Rows from block 12 of the image encoder, named by matrix and row number. Each number is 128 + 24 x the weight over its row's rms, rounded and kept within 0 to 255. All counts start at 0. Numbers have three digits each. After the name is the row's rms in percent of the matrix's.
# convs0: expand pointwise conv (encoder.blocks.12.convs.0.weight, 360x120x1x1), inputs 60-119
convs0.97 106:110114184108102142123116149128159122122142127095132204097110124119143143164149127143116152118086119163110122138123121132153132151137118159132129143096067164130118150116123151081158
convs0.98 090:124115092107146133143175100118133126109077134140128105185100135136123111107110109156156058144108123155130139117148161118085164094149133157138139141103183170123163137182169113133129
convs0.99 102:110156131115170114134099071122124118118160074141116105127173157177123163128117088090105154071133148144119103116118086163102118144164158141153174114154115124143138099114126129147116
convs0.100 102:136135102122149132120134128113133115146078135114136155103071188148166109119131063131120134084110096118121104115150100137144109080140121129122166126134147174101105116125101123127155
convs0.101 108:140122082103159107082138143125125139120134119152122159205140155131091165098118141132142105085125112144096124110087141109095175091163145141093120086113135156105137100149122101153082
convs0.102 097:118159140149173201123143149133133108090113146096119121076109105138110124127108113106144088099160130098117119144111156156100119090123107118119156118093123112124131117148109141133151
convs0.103 109:114124172163150165160132133134175152102113145125152122121141099107121156103132064141160093154126128103162202151136146145128119118121125136098134122101110107114085101133121107132116
convs0.104 108:107108105169096121125133110102101128139142153115143126137145148149125102133119148098142155114116157124116130150138126102132129133106121139119139156158151131139149141147139166135133
convs0.105 095:097073161104103119142137120139135108132150154142143128172165072098152122152152122106103141108093129140122133144097155148178145105142078126105106164086140173110140162159150125156164
convs0.106 103:104122105072104130134142129116094119101173123155117109127126147172131148143118183118092158109109100131146112155131084114126070099151115171139114110134173109123148109131158117119145
convs0.107 101:100116117112135151119198152133079091143141126128093108131112159118162160118165157105124179117109145087161104138172125155134115142127120087145125114161131150113162104104107148157131
convs0.108 099:119100113140155141128110111117166148132126139128127154123114110070133137131132150136136153138103089103137139156136164132091111116112198118109117117200113144098101133146141126131124
convs0.109 097:110169117147152087117111128137107115101099113139094128130142130141158128114126117158116128143144106106150117113111160119146114123138161097129185056127092188171089095135176119135145
convs0.110 109:114131150133117153128105132101086135102139096128170176114122131121124133101146095113125160108096153107116110155139121127146115106108127112093168139148170151160146197151156118098119
convs0.111 103:163143131112120172148067140162133117124138130119140155093147121130102090159126105095091137135102117099137101119123097121130172125079151121147097140112128144110151092128078155146139
convs0.112 097:091099165093127153111143153118150131106123125144119127110144122149062109112144104120123122144165135146102124145145096090146115143088141105104135168142139150117118148137165149167118
convs0.113 099:116125172058139087150123118126112154162119109085136124104163159127113108136153134108084126136188143164150137145079142147101153119126126144137121137106076164119102136103126129124124
convs0.114 094:143143115092153181159085123129143122115109141169147109110137121105073167110136120126147090149123158124160118136092157146154141146138150118101158123103117128091142090163124172145135
convs0.115 100:175109116116115140144163125168135150159180132127168199136142157172119149122142154142124139151090102130096137154110160115128127133144115135166125167159137150127157102123177120155126
convs0.116 095:097159115103078149187098137140132095132137145129107107165090114133113099155172131159105158167111157097155138140111106141149102141138092152121119129177098121133133090155120094141110
convs0.117 092:152125132169119134135138106135120154112132136145158130165084124113128096120121127142154125124109148146130125102143112158105154079127120111075103174128137112126102125102123139131104
convs0.118 101:120104150119082168103130119154122097169176135188100121123152141131131142121170099111147145117086171142118097177115125116130118154107104099076151151142115188092148098132136141146146
convs0.119 097:125150108100140155112136108111142180121140120136171102147089136184137134147112117160148093089116125105151169125186152093127155088114122094141141094099137104121120155125123148129161
convs0.120 102:155137126156137134108152122144164118119107112138118152096093159128154088148160068101103096140111136122122170155136147138105166136126153132117166121141142138134095134117138136153098
convs0.121 100:126159108129113174148084153143070113115143112152136106122113169123138159088122125169134125138103133083137168107113157172133084106162150113144120119119105148096108081159104087137106
convs0.122 098:160158143124111124149125153150136157135151124141136124148087102098092142143166142118108147101113121191172066111085153150080126148126154141184123123153139145102135111119108111125154
convs0.123 089:155134105111135120097121086138147102164121128121123070106150158104135114140130112158136121087136156126111132117106156104130121101127156105130121094160097126094097140142142144144161
convs0.124 097:141117148119189144119141171093113128123099140137112125164147142153148169093131100123089173151080161136126087108129121146126116119140129146140151173144124131117134131125147153173171
convs0.125 097:133156127129144109100145123120094113143153114143155140189107137124098132094120087120135106121146103167093112130110108109126118142127166135114115110108141170120089137089129130145092
convs0.126 103:102121141164105097128139110150126125130139081145107114152125170127160151146151150150117082105123128122136103119141129157125125124123102120131140161162080123101168121120095132112148
convs0.127 094:148141092109128136139090137137078159113126130157103100119126081140096113133176146113194115134130113138133105120184156146108068144134134139132137119167128145151110142111116149107169
convs0.128 103:135129110131143108126088143091118115087139104135137193082115172127112113132171117131120163107147134140136126102110134117157107141123079121104151120150158142150166134144158117111118
convs0.129 102:171138140105134121140142140102121157098147110122120107117118158155129135108170153114153142132137151097148127118123141133118105118161067176093103138129173116136119091156130155123081
convs0.130 092:125117125132133164115161091110172103116143141148127127098130144132152118149147167122108126115140117056154176101148133113099130095116096135120169126112127122123135058129106126139125
convs0.131 096:150133107106174171133132159141139129138079140136140090094151052142144115112098094135112119172098127084113127140152121127115133146141154142161136162143124103074136103137115106114101
convs0.132 097:090121152115111086095102131153104122120102115164169093111099127114099140156125166101115127086135085136104145109138119136145081150126109150137068151103092166140118144125100122158132
convs0.133 099:142129126081156125183108162130103116135122098117121138158113154106152118081136118159132119149121120139091128153101124118165108125092143148139185148161127118123108077085127113121124
convs0.134 104:182155159114108141153162134130149161125154130079155133138117121112107133144110138123147128121131134091131139130109120133106188137125126103157134136128151128086110165165131085106112
convs0.135 108:115134122080176138173135083109098144139117132120118167125087145139127096132102082139142181136091124096104081133129146156102098115117127128114158148194136134142147107153150143129161
convs0.136 099:135096102136137137145120148161153140127141161143150189154128119082109115140151130098091085146109136106121108108133106111112083143154141114119127138113118158149110099121149114123094
convs0.137 109:105126153121149109139120142173107089118104123157134118157139114137099119097117155090140112115138126165110110128138096182139131128124133107140181160120127109161086115157084114144122
convs0.138 109:189157116126160142138122146123124135131171147162150129188102127097143150152110098139093098128117121105126122156138084111168135149094096124107127174143150100169115120084139188138132
convs0.139 103:123081157094110102120084112127128128105096155106101072163119141135101127145114096109123132155138131143159106111115142125142127109138157129149117153131123139126093133164119122128103
convs0.140 101:138193091128132152155106122119136132128108112114095160129067125111127140106131093107105133135113093107119130140089152152138098156117102164131104139163165159105107101092158140133121
convs0.141 110:095147165136136139136155147123098158102156094117159130134153146125126134108135142174111124140126090082184120125109136175084121133145128099115128129119122116156140102161097137122129
convs0.142 100:160101128126156120135107132124123113123099165157160150136098155150161119107119086148131121112103123108171156162175162099116099165087107146123156136110147103115148114113144119103143
convs0.143 114:121104175116146123107158167120092159168139143154162120119148120180156140127111149125108124120076114085113133085132152132151137125105122126150146171134100145129165173120126096140120
convs0.144 100:124117082116172139133074091120098128096160127121141129138129177152129146148118089167125142113117129086128166079129140126122118105099163131122113102156090111118152114142130110140096
convs0.145 097:116111088111118129132137137138109144107140131186130111109107104162115146144132131163138134116146081134103097114103113113106141090146102087098128106166160134121157127087134123132130
convs0.146 093:118156129127158093086128154117068097109154116165155134169134111163124113084146127121120137137124098145104135064173134138058135123134120116121110131120137133111110097089118088142134
convs0.147 104:163114126168122133156122122180107125094144129148134131120141106162129121102100098129127116099178117115130158114138144157142149136107082077081107149077140173113116104101112137099115
convs0.148 108:121124111099123096142152118112159107134175145080109183163143141152159113093135128177127179100109096133109105148136110147121098143099120124129148135163148144146110158129118129091171
convs0.149 100:102134162148113112130116092099092110101135109103112123112112140122126117093077110120097142139104165086085136117090166158141122132110112130126131143126131157135128130141154108133144
convs0.150 105:138114134113102160125124106135079109113109108133105130137138145182154110144135113145132149154148128095156152133103128163157144129124131165121131075153110117089171140135118134091050
convs0.151 095:109090151105144089128092121158161086110124125135093139136116124140133125092136147088121130156161157176134141091106137127152115165152131118100185122160084096188183098156138125136092
convs0.152 112:112094148070150159126130114101123115125117137131143144130148111134122108127159112106124116129121137119123092097147106101148107145075089127120140174133071170128094120156100150094157
convs0.153 100:166163100103160107136111106108128146120123117173107103179147130160138122109123113145148105089121137149166100096124110128133130133148110155140153139138115086121126141108183153149137
convs0.154 118:131107077111117097100114151099126090137124117108120120149099147130113112105149137127146098131101114160158069148155128143138151140125139111129151168131088131114153120099077112148138
convs0.155 101:118160104138115159123111114140131103129122100130133157108181119152137127116135096122107089123106107101137104150158138148113130115144140149079152091125152095131127153100125146145119
convs0.156 109:138138104148124117100129116076096133111152119151133117172139133117110151138118131105110177131147111122079132132104132128089113146119140122137107149113100138129120138124107123168094
convs0.157 100:117103142125125133116154140131102120123142119166175158137152170136111121178113151116104134124141099102135100107115139147103114160144111114104131128125108149100166133138094125105121
convs0.158 107:143164137117117101123116125126137124170114155133141135184150118189151076155130141070148140143126105119131109107150103094104099158154119144109090137154099104121132084101133127103110
convs0.159 098:125134141112155175102078138167123128147153169118100139151159125168141133083166128087137118125125147122129147142092167106124109102150106150148098114159176144117121133180135086175143
convs0.160 100:105142135107136089125139137108104141139171092099121106130155112158165118135137097186122141129115167099160122121092103194069107136129159182130119115114103124141181144120121121142156
convs0.161 101:161097081116145082104090182135085117143074142143127170124127146155099113133128098116157120169113105095152159153158169119120148164117099140120073112106172111147153141105142166136101
convs0.162 110:190105158153080130132132154113137175141135153128132135152091122129159141097157144104122150096115107113109132120072136134135102102099132134111097155117064147149169151152155137121148
convs0.163 096:153122098134143096125163145085096176136144144165114128156120156086140132101127104121124119141091110102134178089100140134127167116112134120130182139096154167117135108092112109124131
convs0.164 100:128186100123113135128136124153182129153133166119117107105112138128156117085160099128109150107168138089115123138111132116118129118080144136106155125101182130128158142143137168151129
convs0.165 099:136092144118134112143160122155172138140120136125104151174142135123151073100090136127100117095112126119126109129102142131056086153140152143107108140176112140132134116161129126115114
convs0.166 098:122131183145146113090116147092081134131135124121160139197119116151116112147160129108137111131166140171130155152129112138143187127138153109079127093132127143131130102113102092124083
convs0.167 105:164114165111132111085175129185138103180139126105091116180148144162149081125145129142148132138125117123122125113139117112112126100138107170153135110137117133155115104109153128114137
convs0.168 086:136137167150114129137132124126103171101155113106111133121108106097151104142158112102135153126122116130122122101141112084119098122180103120121131157127150168094125087152174103151082
convs0.169 104:117082117147118140141142160125124172143168101149132131158140132114087088113154135145146115093088119089128150145164131116106129113149116127098087094155169136131121163078132151097138
convs0.170 105:128146153176106134177112160111108147122101115123121126141108134152112110133118093121116175143147096134124135143155150118136056089093120136115168130102162147161140148130145118130112
convs0.171 109:096136163117081144090113106118136151174138149128125114129149138123100104139136116110123137108143163132103105112121169086131130137100078141100154176137112093135161137150149146104118
convs0.172 092:162127090101160162142103106128143101133136117148119149081117146099138166108136118119086099166106118109168111118107148155115099110159154158126149119132155140085156103134139146136169
convs0.173 107:143116134128096112116120134168108101131156170126112103132137141157096135101145112134104162132145105123165128149140092169157156200206128160143125128114123134150150110106084095181132
convs0.174 104:144129121085120121102124132129101156123119145151185159087115106173123178150097109119100152138138124167127119139157084125142085165153092112143088108133115118162137116137132115111150
convs0.175 096:127116112145139108147120077089139079145135135095155113115113103107156114121118109137132126131103124166156101167122105129164126142131126117134151115121109112124188083123098115114109
convs0.176 102:090148120169121109148113150107131154172142118141135132178126118147125153128169122100105093100115158156122091140112159168131108144129131159132153117116173099093097170116107157135144
convs0.177 093:137086124169117137125125116113148094088121128146164133104133128127119120120082117118134109160079111073114156153131115103096148084123185118127132159129126120116120127111137101115142
convs0.178 102:136135110138145120095090154097120127105148102117128138124136139139141142126111151096080150110081110100124100121122179155109116129131105124078109155121140121135117123150123157099112
convs0.179 094:152137153117139144134112154112138152126107148149160146147112143131092132122123102094110170128167093099105141144095123176137106123125117148132117108155160107142143088121137135101158
convs0.180 099:120133162089161131107107092101155095168131146120121081136132103092145164155144151083127131161138172134163118109119124116171139101113122114160135118132112114119154162123102135151111
convs0.181 096:117140076113135092126124119142095132139145112097092166162131152161118121150126140121132130134151102122135140149120118126132076128130099110146097156145138168117131149134109091105113
convs0.182 094:150121108103107117098102107144126126088137132079164097116137145158116152142140105141127126112131167093160134132102080143141127091080159139146152097085152087116114125091115149146137
convs0.183 127:089133122102154119107139145113155127104140099125153116105121178131114155136197156104159103100118162109106132150109106133094124121114080095111116120137139161109116124141093086095132
convs0.184 091:090170169121120128138138098098118132111139159134094154124140147122080127148083137092162109157117118110105092127140176161149135120097124147149161128173123178084150122156166165107121
convs0.185 099:080176123132145188088114149155114142162131116151098113177176171137121124129130097132121132138133125107149067146138131114122165136112168117126146098102126098117086137142138140135139
convs0.186 096:142123132095123113142104157108145136157134142125126130096102098097147082153173144155135124132116143060105128130144096117105145089124120130135124142124114161145128154112074100075109
convs0.187 092:149174126118163142153137137131104138114118103148121100139168150124161160110112102151164118148159123120131086131101105143115173122134089081138109147112178111115139156097103163111097
convs0.188 096:070153112091138117128133138100119148085144112130136151130184185134155131109136085121086143135146127118131148127113108125143156117124099106138136136110166108090115130131069067117147
convs0.189 097:127138169102148126137157137097133072121141177138131106139139138124114124109172161127117122105165113130150109135103137172141159092150175152123099112092139108197146138148129138125157
convs0.190 097:109088136127140123128137154147087108138131120138122123134135105141152106143147116198063154128110164143099158126118126135135180161126134156117124149087111110135109119135167163084141
convs0.191 099:114108152120110153108154158147108076137149134138160148156110159125125113137180109109144111139156094123165122100135118084122131146140147124134127091161173103118133119153170112098122
convs0.192 102:084174123118120151128134114101137111143139100126123142137098121129132148107109126173143156165124117147165096150111121143081110157161136155135141107111114144154159135122118115141118
convs0.193 095:118140104136102146078108156105127135130136166083143145121114138112142097116165111147126106091147142177132166125107131142116123111115126104156136115095115143072118101149159137162125
convs0.194 099:102146138112112113143104120135166123146149116158138108160113156134151129162132106160151110189145135105145100157124119111161116133106154111113088108147144119145148182164125107147108
convs0.195 105:135102124153134099152145130122147165109111109155161086172107115137130155153137110124109144113119132060108133160147116135134147116135117092125135102169122130145130129129098141102117
convs0.196 103:149118120116120184091121106134140154117128085111102090144111151166126102149157126149165111100149129112142075093084087150115141182116134137110131106130129112153135149108153137138123
convs0.197 099:110156120105147123105108095118094121137163157091206129136092124151150109143126105141154160083119159145175139171132094130166103117126094124138094156156130111158141091111131132137148
convs0.198 095:110117175102127128086129143125081094102162113109106139102145065137126145172104110130139173141116111112118097129102162134129157132128137156142150111143133160140088129162161125111111
convs0.199 093:168124153123143132155133085127127125168139160135118167133144130168143154132139131135136107069148142110169115121136139119112120132180113136130090164109138119153124095102113092146098
convs0.200 093:098128178101111132121078100103105136146152105135104133136120125126129147095149129128080142146160178120120135122106142108129144129199138153168112129141112161143102142103178123116109
convs0.201 093:128077141098129086185083107123129127097153112110140154069098113110136123122141105122150135091085138113147093107121178088127157118102150131159122088127110128142142110135098131120122
convs0.202 092:123107102107131124160144107158114104114098142154098152142142136174136146129099125162160145127122136142154125121115133137120129182107113177129108109103082097153149144112112130128089
convs0.203 099:142138097131164139111133115125146133107161157133102170136136136164108101129165144093153110092133132133123103120108159134178121120110105121111088128119145136146114148108135159046104
convs0.204 099:117142183137202141138111151145107147113183125145151138150130114140116120134092104106112131060109156171137114113154178118101178144099138157134123111091160164150095123168129148136116
convs0.205 092:121090153089101105138133106122148179138156159089135144129106129156092096109098117119184176141126109148138151155102148106101137164138092125185140136152156125134177123113125104102143
convs0.206 097:098138170119133180101123106161123122133139135133148163124161133115155142120118132134100097136148085099175123149131128090150107109177141119121148153104115073107103137101100094135161
convs0.207 102:096145104116149144092121130134091069161163116185125152165122111146105114145093173107150127119103137121132157130124109140120171105113143103099159104112160160078121143133135110152102
convs0.208 101:150139185150145121132077088144077087135146115163167120141128106137130107115124122115132140153149148138149128100128151137162142155135157125087120085088170134124130112077153135161092
convs0.209 101:166117128140176122172097130155147132147124152104105159078097152169136100129156118142092134132135083132092136137137079147150126093125128200102130108122131128113141138093120154136111
convs0.210 097:119119113123150108050116122111117131128103154167108109084150175155128113128107135141176132131124154120124159119148104129116149165119122131093120129141077108121127073130157136162137
convs0.211 094:116107117133141150133132138107143110138126121131137116126111124108171123131100122087150103106073195112115113131108162128094159119143168147118154143136133146112159131137111106114144
convs0.212 094:096131130107119115152150130104124157080121147125145130107114151135112117094125157139147098151138150139192122087150134137159105137127125176154158121150140173070157117100117123110137
convs0.213 101:137185090079099149143128156104130119121114113145100147127121132123094115167160176100133128125170122125142101127118079099137093116138076112103102128119121105183107117164137150091107
convs0.214 103:134133101122126108145121123134106124165138152114136166121095152124135103123158172118071109100097149168127145123145141124074137148116105085160127163135148172131134134110112122108146
convs0.215 098:067125143096129122109155191144105145151179137133086145160128151136101087116132102118131118150162126121112145140125134099122137158075119178116154150118176133151170162158149072156148
convs0.216 089:101135149095121165102103146120141110125114128188153111149150104135113101138112137150163153181137109166134148168099088127126116160136125162116127102122117081145115086112093096116135
convs0.217 085:159131093126146138128097133135114155115106113126166082159110137141108117154100112089158167117149097129128139107138129124098150128089112119157169090079097190143108121157120136137128
convs0.218 101:115121122062139121121125148095096121144133126064111161120133136154167125146176078130104104131105076132137107159122147130110122124127141103155122168180111157173149139147134167145134
convs0.219 090:110078114116176109116104125171126124109130101143087136115143163129175095138142116135127153120106107145134118105139164125153135104163136177116120129161101139113118128172138129132161
convs0.220 100:101185153101127134124104126159121114157121138177132146167158121120130170146135092105121158129118143155119083111158157113171125119129148101117135144106136118176127091142143120138127
convs0.221 091:111143143093140132157161115133098130092144126128135127128102123123121147142145135175129132109136159142147152128085139102083117118166118117121108140106088130117119101098157125138149
convs0.222 100:143128115129119085134156138146133096158079135089129117150132129100145128127162112100120122158113142114109157103107111180116105120131177143107142101154116177184152129099154078105120
convs0.223 101:155116124153123109122093150107119096119083128111133125126101108145153142127078119144092153146130130100147130135119159140119127139128121145084107102142129105118122165149102153133129
convs0.224 100:140124145131099139106146101119093136177091139120126148146143143129135141084098096128118177138110057081166097127106143094160066171154140180133149144114112177133113138099121107110154
convs0.225 105:151155098118114105105101127180120115126160152081106154114131107108127047154127142137098147112129157135109136154099101133110101121128144132124121125113115118106105147139111145105160
convs0.226 103:137142083117133133087157122103121139118114146130103125125108132108117156138118170144133096095146103102166165125111155112126167109108165115157159139130175121142143132119105137119105
convs0.227 092:162141104138149175150153100122129139154154131098139173123112127155150135118155110105135131121131112151098123124117118116129125100093134077101182142097160117144105167103149157103120
convs0.228 091:113113135164162133171146116111107103119105136125104122127104155151169136154132103079163106134119095108174138169113144141119133139108119118116142132142126140138131080097137114097135
convs0.229 092:122114164122122098148135120140092141158111143114098132133153127172109160083159131123122130086100116127108161107097147167129109106149093140130082168136136135129144095121109119130134
convs0.230 098:143104129118087153119145113132140129141134119133164137143081097118087123124158094117093150141131113150129074165128142101124113142155111110138146134102148108145118145143163156131114
convs0.231 096:105097125120154130110165115111103097135142133136144140136097148121128135148113170143121092121155122130098157140119126116109109089097123147168172100099115153087127139109155155162139
convs0.232 100:133107134139098141113131149151138109134097091092147129131111082142072160176151127152124147159158092119141113123115124151121137114143115134141132094164136082100140116117126125184151
convs0.233 104:157115109085157083138148158117132142146147140107131149125087158137114166096133135108136114130124154183118137145129132150099072122126108138084141097126151139174123097091146161137106
convs0.234 102:101113151090135103131109155132162139085162096111156150085144160151107152130155151119127143136147132131168103122106088116070107139138122107120146124089071139118161111134099105126139
convs0.235 096:160097142145130104142088103159121086128165156149138143127136181146176134171098114131093127133138118096117097107104166137104147144184145128119134106170079130156156132108172149167156
convs0.236 105:137145135144145089176136109125157167104132101158128155113115156169124150134134120175131126125100152148124132166098145111119146119107140110139139141112108131116180140138148126135078
convs0.237 099:111126088098132139120127129113139114113133075133154165139113144141098148151120143112073085149147114145136140156105151153090135107094122100151114128104154113137135093117129185135161
convs0.238 100:131117116093123129158144161105106132134087091160134118134106121151104108127096137117110115144127147122122150132133131116136126124147146113160118114126127074116157123118172086102107
convs0.239 099:130199125123118154138098163136154155113149105109118141111113143142104171124133158132126105107142142100157130149115089092121074114151125112132148158113120125146081131107108158125136
convs0.240 107:115153143112132138119144123130130106151068147124160137131166118112168157144152126110103092102107165141140087090108115127128153146178131121132098126097141120141103171069116165097126
convs0.241 112:129150138112124148120095138114117087106137106085129134095102116129145142145138098130117111128174152113146077161150113141141097126129143074139118083160105122110104132158149150146126
convs0.242 095:159160095085152122167118083152124121129110151083086148095091127178103153152110093107117115086134115098185125126131120108116148082129132162121168149097117133131127083112127120102122
convs0.243 101:147141111123145117136134103110157110129156126057109186141112086133140122130127146160117105096127126100130162113158173093118135098099128104112127126089122152163140066140164116130135
convs0.244 087:142157115113126106099124136105118128162133105141081147168107090152129087124077148080075118142177157153128133124112134156141144085125120122108118148129153118128141102140174137114124
convs0.245 104:101108169118169147073123124134139128159141101109097132104121106132075145151174102147117138111117138108136122137108142142096104144147155137170117081107119108103160108154140143130133
convs0.246 117:145112146112125111128139144155113181101138104157129116128092122096123132122188105124149155140111134127111177133093138107132141112127073100117106101108178097122108093075123148137150
convs0.247 108:145149126082133123100128139157117136080154068106125153101146143146099112094123121159133138122123109132156079147150083150095102114177119150115160109154127120142169129117176082123072
convs0.248 100:138137116090134154147144116164147110128101140144139134141135101131125173126151167101118102127152099121122136163114103174124097085134146131128160110167108128204146102120160150150105
convs0.249 094:110186177101112147108141140102115126118136164131151141114119124156099127102112142129166126123148146125126154123100142127166155105142140161178175087151113173153091103118157142117161
convs0.250 104:166120083114117145087119132112130113163079148114150144104114136116137127142128143123139109129107115123173095123128121102140125129148128128109103134143164137115120114130167150115108
convs0.251 095:141167107143124177101165162130146145153121162134124095171137149159140155134124113114118138152114120076126125147152136155132154080084149139113148102102159132082124102141140172151159
convs0.252 101:121110103112118163147123131138093087151125101098130157169113117155129143169113154126169153106161089110150136119103130099099124082129100096135131140131100082109162096142150058149122
convs0.253 102:171110155148121153108126114159159153118106106121154159133053135130109172151129146115115095156163130115157113112145135090149122149138114130134114139169095142135129131115170157141140
convs0.254 108:101122101131153114125180171135087111160153140128116154140106080127107165137149123119120115141128086103091091142113153117127104104106106124100127139164143137139106125131174178157105
convs0.255 097:183111123165105111129082128185152117173146127125144121116101090123112113151100178171140121120110142136135112114089089125105082115132117167126142171125116123085119116104146128173160
convs0.256 091:119107135103129175095155132103114147101148131119129147162096151154080135155134172085157149124133099126142116100113115117137106113110156113137130116110129157128121137138147157099143
convs0.257 100:133124151104146127152122102138151119108122154106190141128142106084120110143124118122153099124162143131115136100120115180151128143144150160113122130156098118127131166121151150113119
convs0.258 116:113157137128112129106147102147109169147144170119113132119167125138140114141117090126162143114122135143092111131105144123154110110147143110162124104180174099136092129116101107120120
convs0.259 099:133167134196142176093085137139133078139118119134150114151143157154097113107081135138124069107119130123146123129134133123129158106127147120139150102116150152088147161119139121139111
convs0.260 088:137148154145119120158100124083126156142159102133090149170135100117101108113124120166135156152108123084146144084174143092144104122156136128109151156075127168138145111119136130078093
convs0.261 106:157123066107111122124151132150106076142111104073166097124113111135093115107114158128105111112133113080176131165117166138130136146158146111141111105138126079127129126132145109109124
convs0.262 108:104158187169111105114127105188160115131133117127152111099113097178117105124135100160136161134120168133148119107132111168147106130128137145174124178088157114130111145097112132149130
convs0.263 094:120109149138152134147128152117125124102172117106150140155086097131119094119077091043090141121124132161146116161130159124116144101088141136109122099126119178141128113170113144165163
convs0.264 098:135113141124136095164132098124103092096108117081086161115132152156149123149140157110121159155116119115127110128154138136081139134135105178137148109133133161146100120056143144152166
convs0.265 107:125123128174114118165126099123123113154121158087079131093174126100107160128156097113157102100123057161119143110177140148138101179172131146098139120127133130161101152125145133087139
convs0.266 107:108116107140136102142150144112167155150178158187125120126139130109131115093095140115113111118101126131126170094105137151126148144158133092097172153115136181135103134113085132144133
convs0.267 094:133111111141131168113152133097137166114132078143132128037112104164153096149115126145117163129124138095125133140149116161143107134122109136141140095098102104167129141122098128165117
convs0.268 101:104128141128144114101150117130127117094096145132157124113145138161093153123132139088147143114130170116152162117127131123179102121114136100126103119113118160152107093068117136161115
convs0.269 087:144123132099148138082130085136145121129101117130129158103106088095128095130154174162134097133117104117135125125112135095087127169138144119136142160102124130120145150137151112158117
convs0.270 118:102095053126049097131150167122205135132117133121142125113131120135160102177120124148120131111153130137109114111132130122106109144155124145124114129118138105149133117134141150132124
convs0.271 098:152132123128089132139172101172128149122176120131103136156135149113153082130116134145131109158089105120105104083141153102114140170139101080129167113145107123113148099128145099123157
convs0.272 101:126136165050141115118099120132123126150071108140109086146084089123144090105111135138192068126101151137155097165118144110077108155157128157114126141135078116119128116153103108123114
convs0.273 102:092137122155114088121108154139138132138134124133132124090087104118135097132099104108103111093132124089143154138116124180140154149129151165120119148113161116158152126099143110149127
convs0.274 101:124143114111136155134070132120145129158138082102139111193117142076104088152178141144164126106128152101142168108149121116118127116089157114146096158130118114130140088107098138088098
convs0.275 088:172120138107140141115098153137119114153158111158090175142116109090128123140127130183131122109125087067115099112153194105131096128113119187098111106137117117122155170118140140098128
convs0.276 089:174124156123136146150109133128108146112132116182141123167135124157120132122146118130148150193136144092132132141062148108140117098102102097146136103157114080073132139126151148115137
convs0.277 102:140110172146123121124161112120129132129110142157094141140113119159171092085112097160098115121125118138127129138179163144133148153148150157136105161155124107154124130143151128126127
convs0.278 093:103119152095085156071105118099090116102131113126137126120131132134090135108143122108143138123095157144087085111156132128112096148106136143120150168165137117142100134155118145131119
convs0.279 100:102105106117147132128074121135124105135149111104138148170136109130127105097148141114105152079100157129114126115113175107115130149129107123157145128151110087119147141110142148128151
convs0.280 105:120146108175165149135166108087134106110113171157138122148074130116103116139099128137141085140152096127116166139163141128126139129149147146138097137129150140147133134117096117122115
convs0.281 096:153171158082163117124121085086088159115085121100149145106166119140089142096129124143167108122121096142179155114095081167127139128114150110125099156114140149131122107112130122109129
convs0.282 096:138138103126141104135128167135130119155177117088142174164109092099106125146108132133130151129130138112142108143120162167118119160159119090170164095113125098142150096081124130091131
convs0.283 093:152145198150157132156134134105104133131099108136137134148164170158104068143136149126140158142143105164086162132168126107102160093167105161100153125091143200139099119123150131123145
convs0.284 096:169143131109143150121175109108118090094147082148123133131101120084110133106105072079126140175139138114096158158127137123159146178148132134144105146167105149147112141097139138132157
convs0.285 098:132100141121114123128117158114123136143120150137124095126062067141115150150156136169135098108138123170155119155100118171128126138132095127123125146105148124099104122106165142167151
convs0.286 095:168140105110114136118153151138103146108123124101177137133120129114171109121126113139079141137077122153122146140121123111160120116082157139130164138106145158137174134094095141116106
convs0.287 103:090113127079108119151152121145097142133139099136130122129146155175161128089171153153136112131183144131155159132142125173153116129114130130159123135132141143136175109160145139130118
convs0.288 093:155143075131134135113154105131154164159114102115127096148122138178144117185121118151157135106116137089157135141191114097134170130126120165147124120141139122135126097131106115084105
convs0.289 098:114145134098125130126152140152100127150089154130141136136157130128121123109117116103140132144142145166140171096133118167110106119157143123169114139129068148121116080072148114148135
convs0.290 095:111106159155112157127155092094158132116108123127109119158125125142108109110140110153113126133161156145181128107086127161099174088116105152127134167114131139111126138154119176135093
convs0.291 092:129148103116156139122139152071159140142101130160157158129095116101127117131136108129124091119124132095136118126076152099107179146121193095130127110141119117093141108092164089119125
convs0.292 098:125105159133150131156174127076122114136132123164106123140150143148094141100147122131147087101099123091122171152121109154108156078132092143155095141104104157142116132136155163145117
convs0.293 094:135147128147106121147122154122091140147161127157120083127096145124130116100146125187149124130110112144131162145103121151098178116128114138145142111082133161118131136107155114135106
convs0.294 096:109135099146121167100112114150134129116120138123138153123145112191129149107126133150118117115128113175124141141088139135155153127089173070095155128114118121141149109127142121126144
convs0.295 095:124112106137107160071126174125164112120128124106132155107145143204131175098121138111139137114131112111158154156104156159085101117150109123144109077140124124147166082159094092088117
convs0.296 096:090098190091103149106138128112128126130128151096123143124176133146116131165125128118129162109116115107119114095149115091069113118151144124135101138155128110084153159133105114116181
convs0.297 098:145126123163094151170130135123175146121157189137128095134187117118130167104124120134132158124162114124109124102155131141130169142109106147136170137102133137064145104150135147143143
convs0.298 095:132132129124125122115106092142125168131144154164126139104101102119097183117169096118137126079132159114116091126091147095138148130125110080111157146129126174115159140076114148122121
convs0.299 096:164084124134075190153118118145128146109118130137104134097122137140118131111118141144098064139103149082126127149108146134101162132121130107159126091075092131094139126111157163133139
convs0.300 092:101122115118108163118136138106149103143113168110141126144155095135116089182130133136085112093154190145102140155145123145108129121115172146118068118150100139176100131111111082137113
convs0.301 103:120125175166169077119113091142101119169146170121142123106091156100142122182110113135132161130124135127102168153145134116120147142116109122126135139152092120161112103062140145144167
convs0.302 097:145159098094129106110143121106138126119139096132143156099129112158125124130116122143145123171152129109148161154116118110107144112150156107151117111096161137153166114130115091116093
convs0.303 103:161110096117115095128174096108104121106131132136100093084126173151157123127153161137152096125129117136183134138152157123068150116154161121097174153136119109114153162067117164111120
convs0.304 091:148139117153099124127152098111094149139137112119119116083121143138160157139085111132120143166154116107099161109139128125131151085123114172133150091082116185208096099140137136143125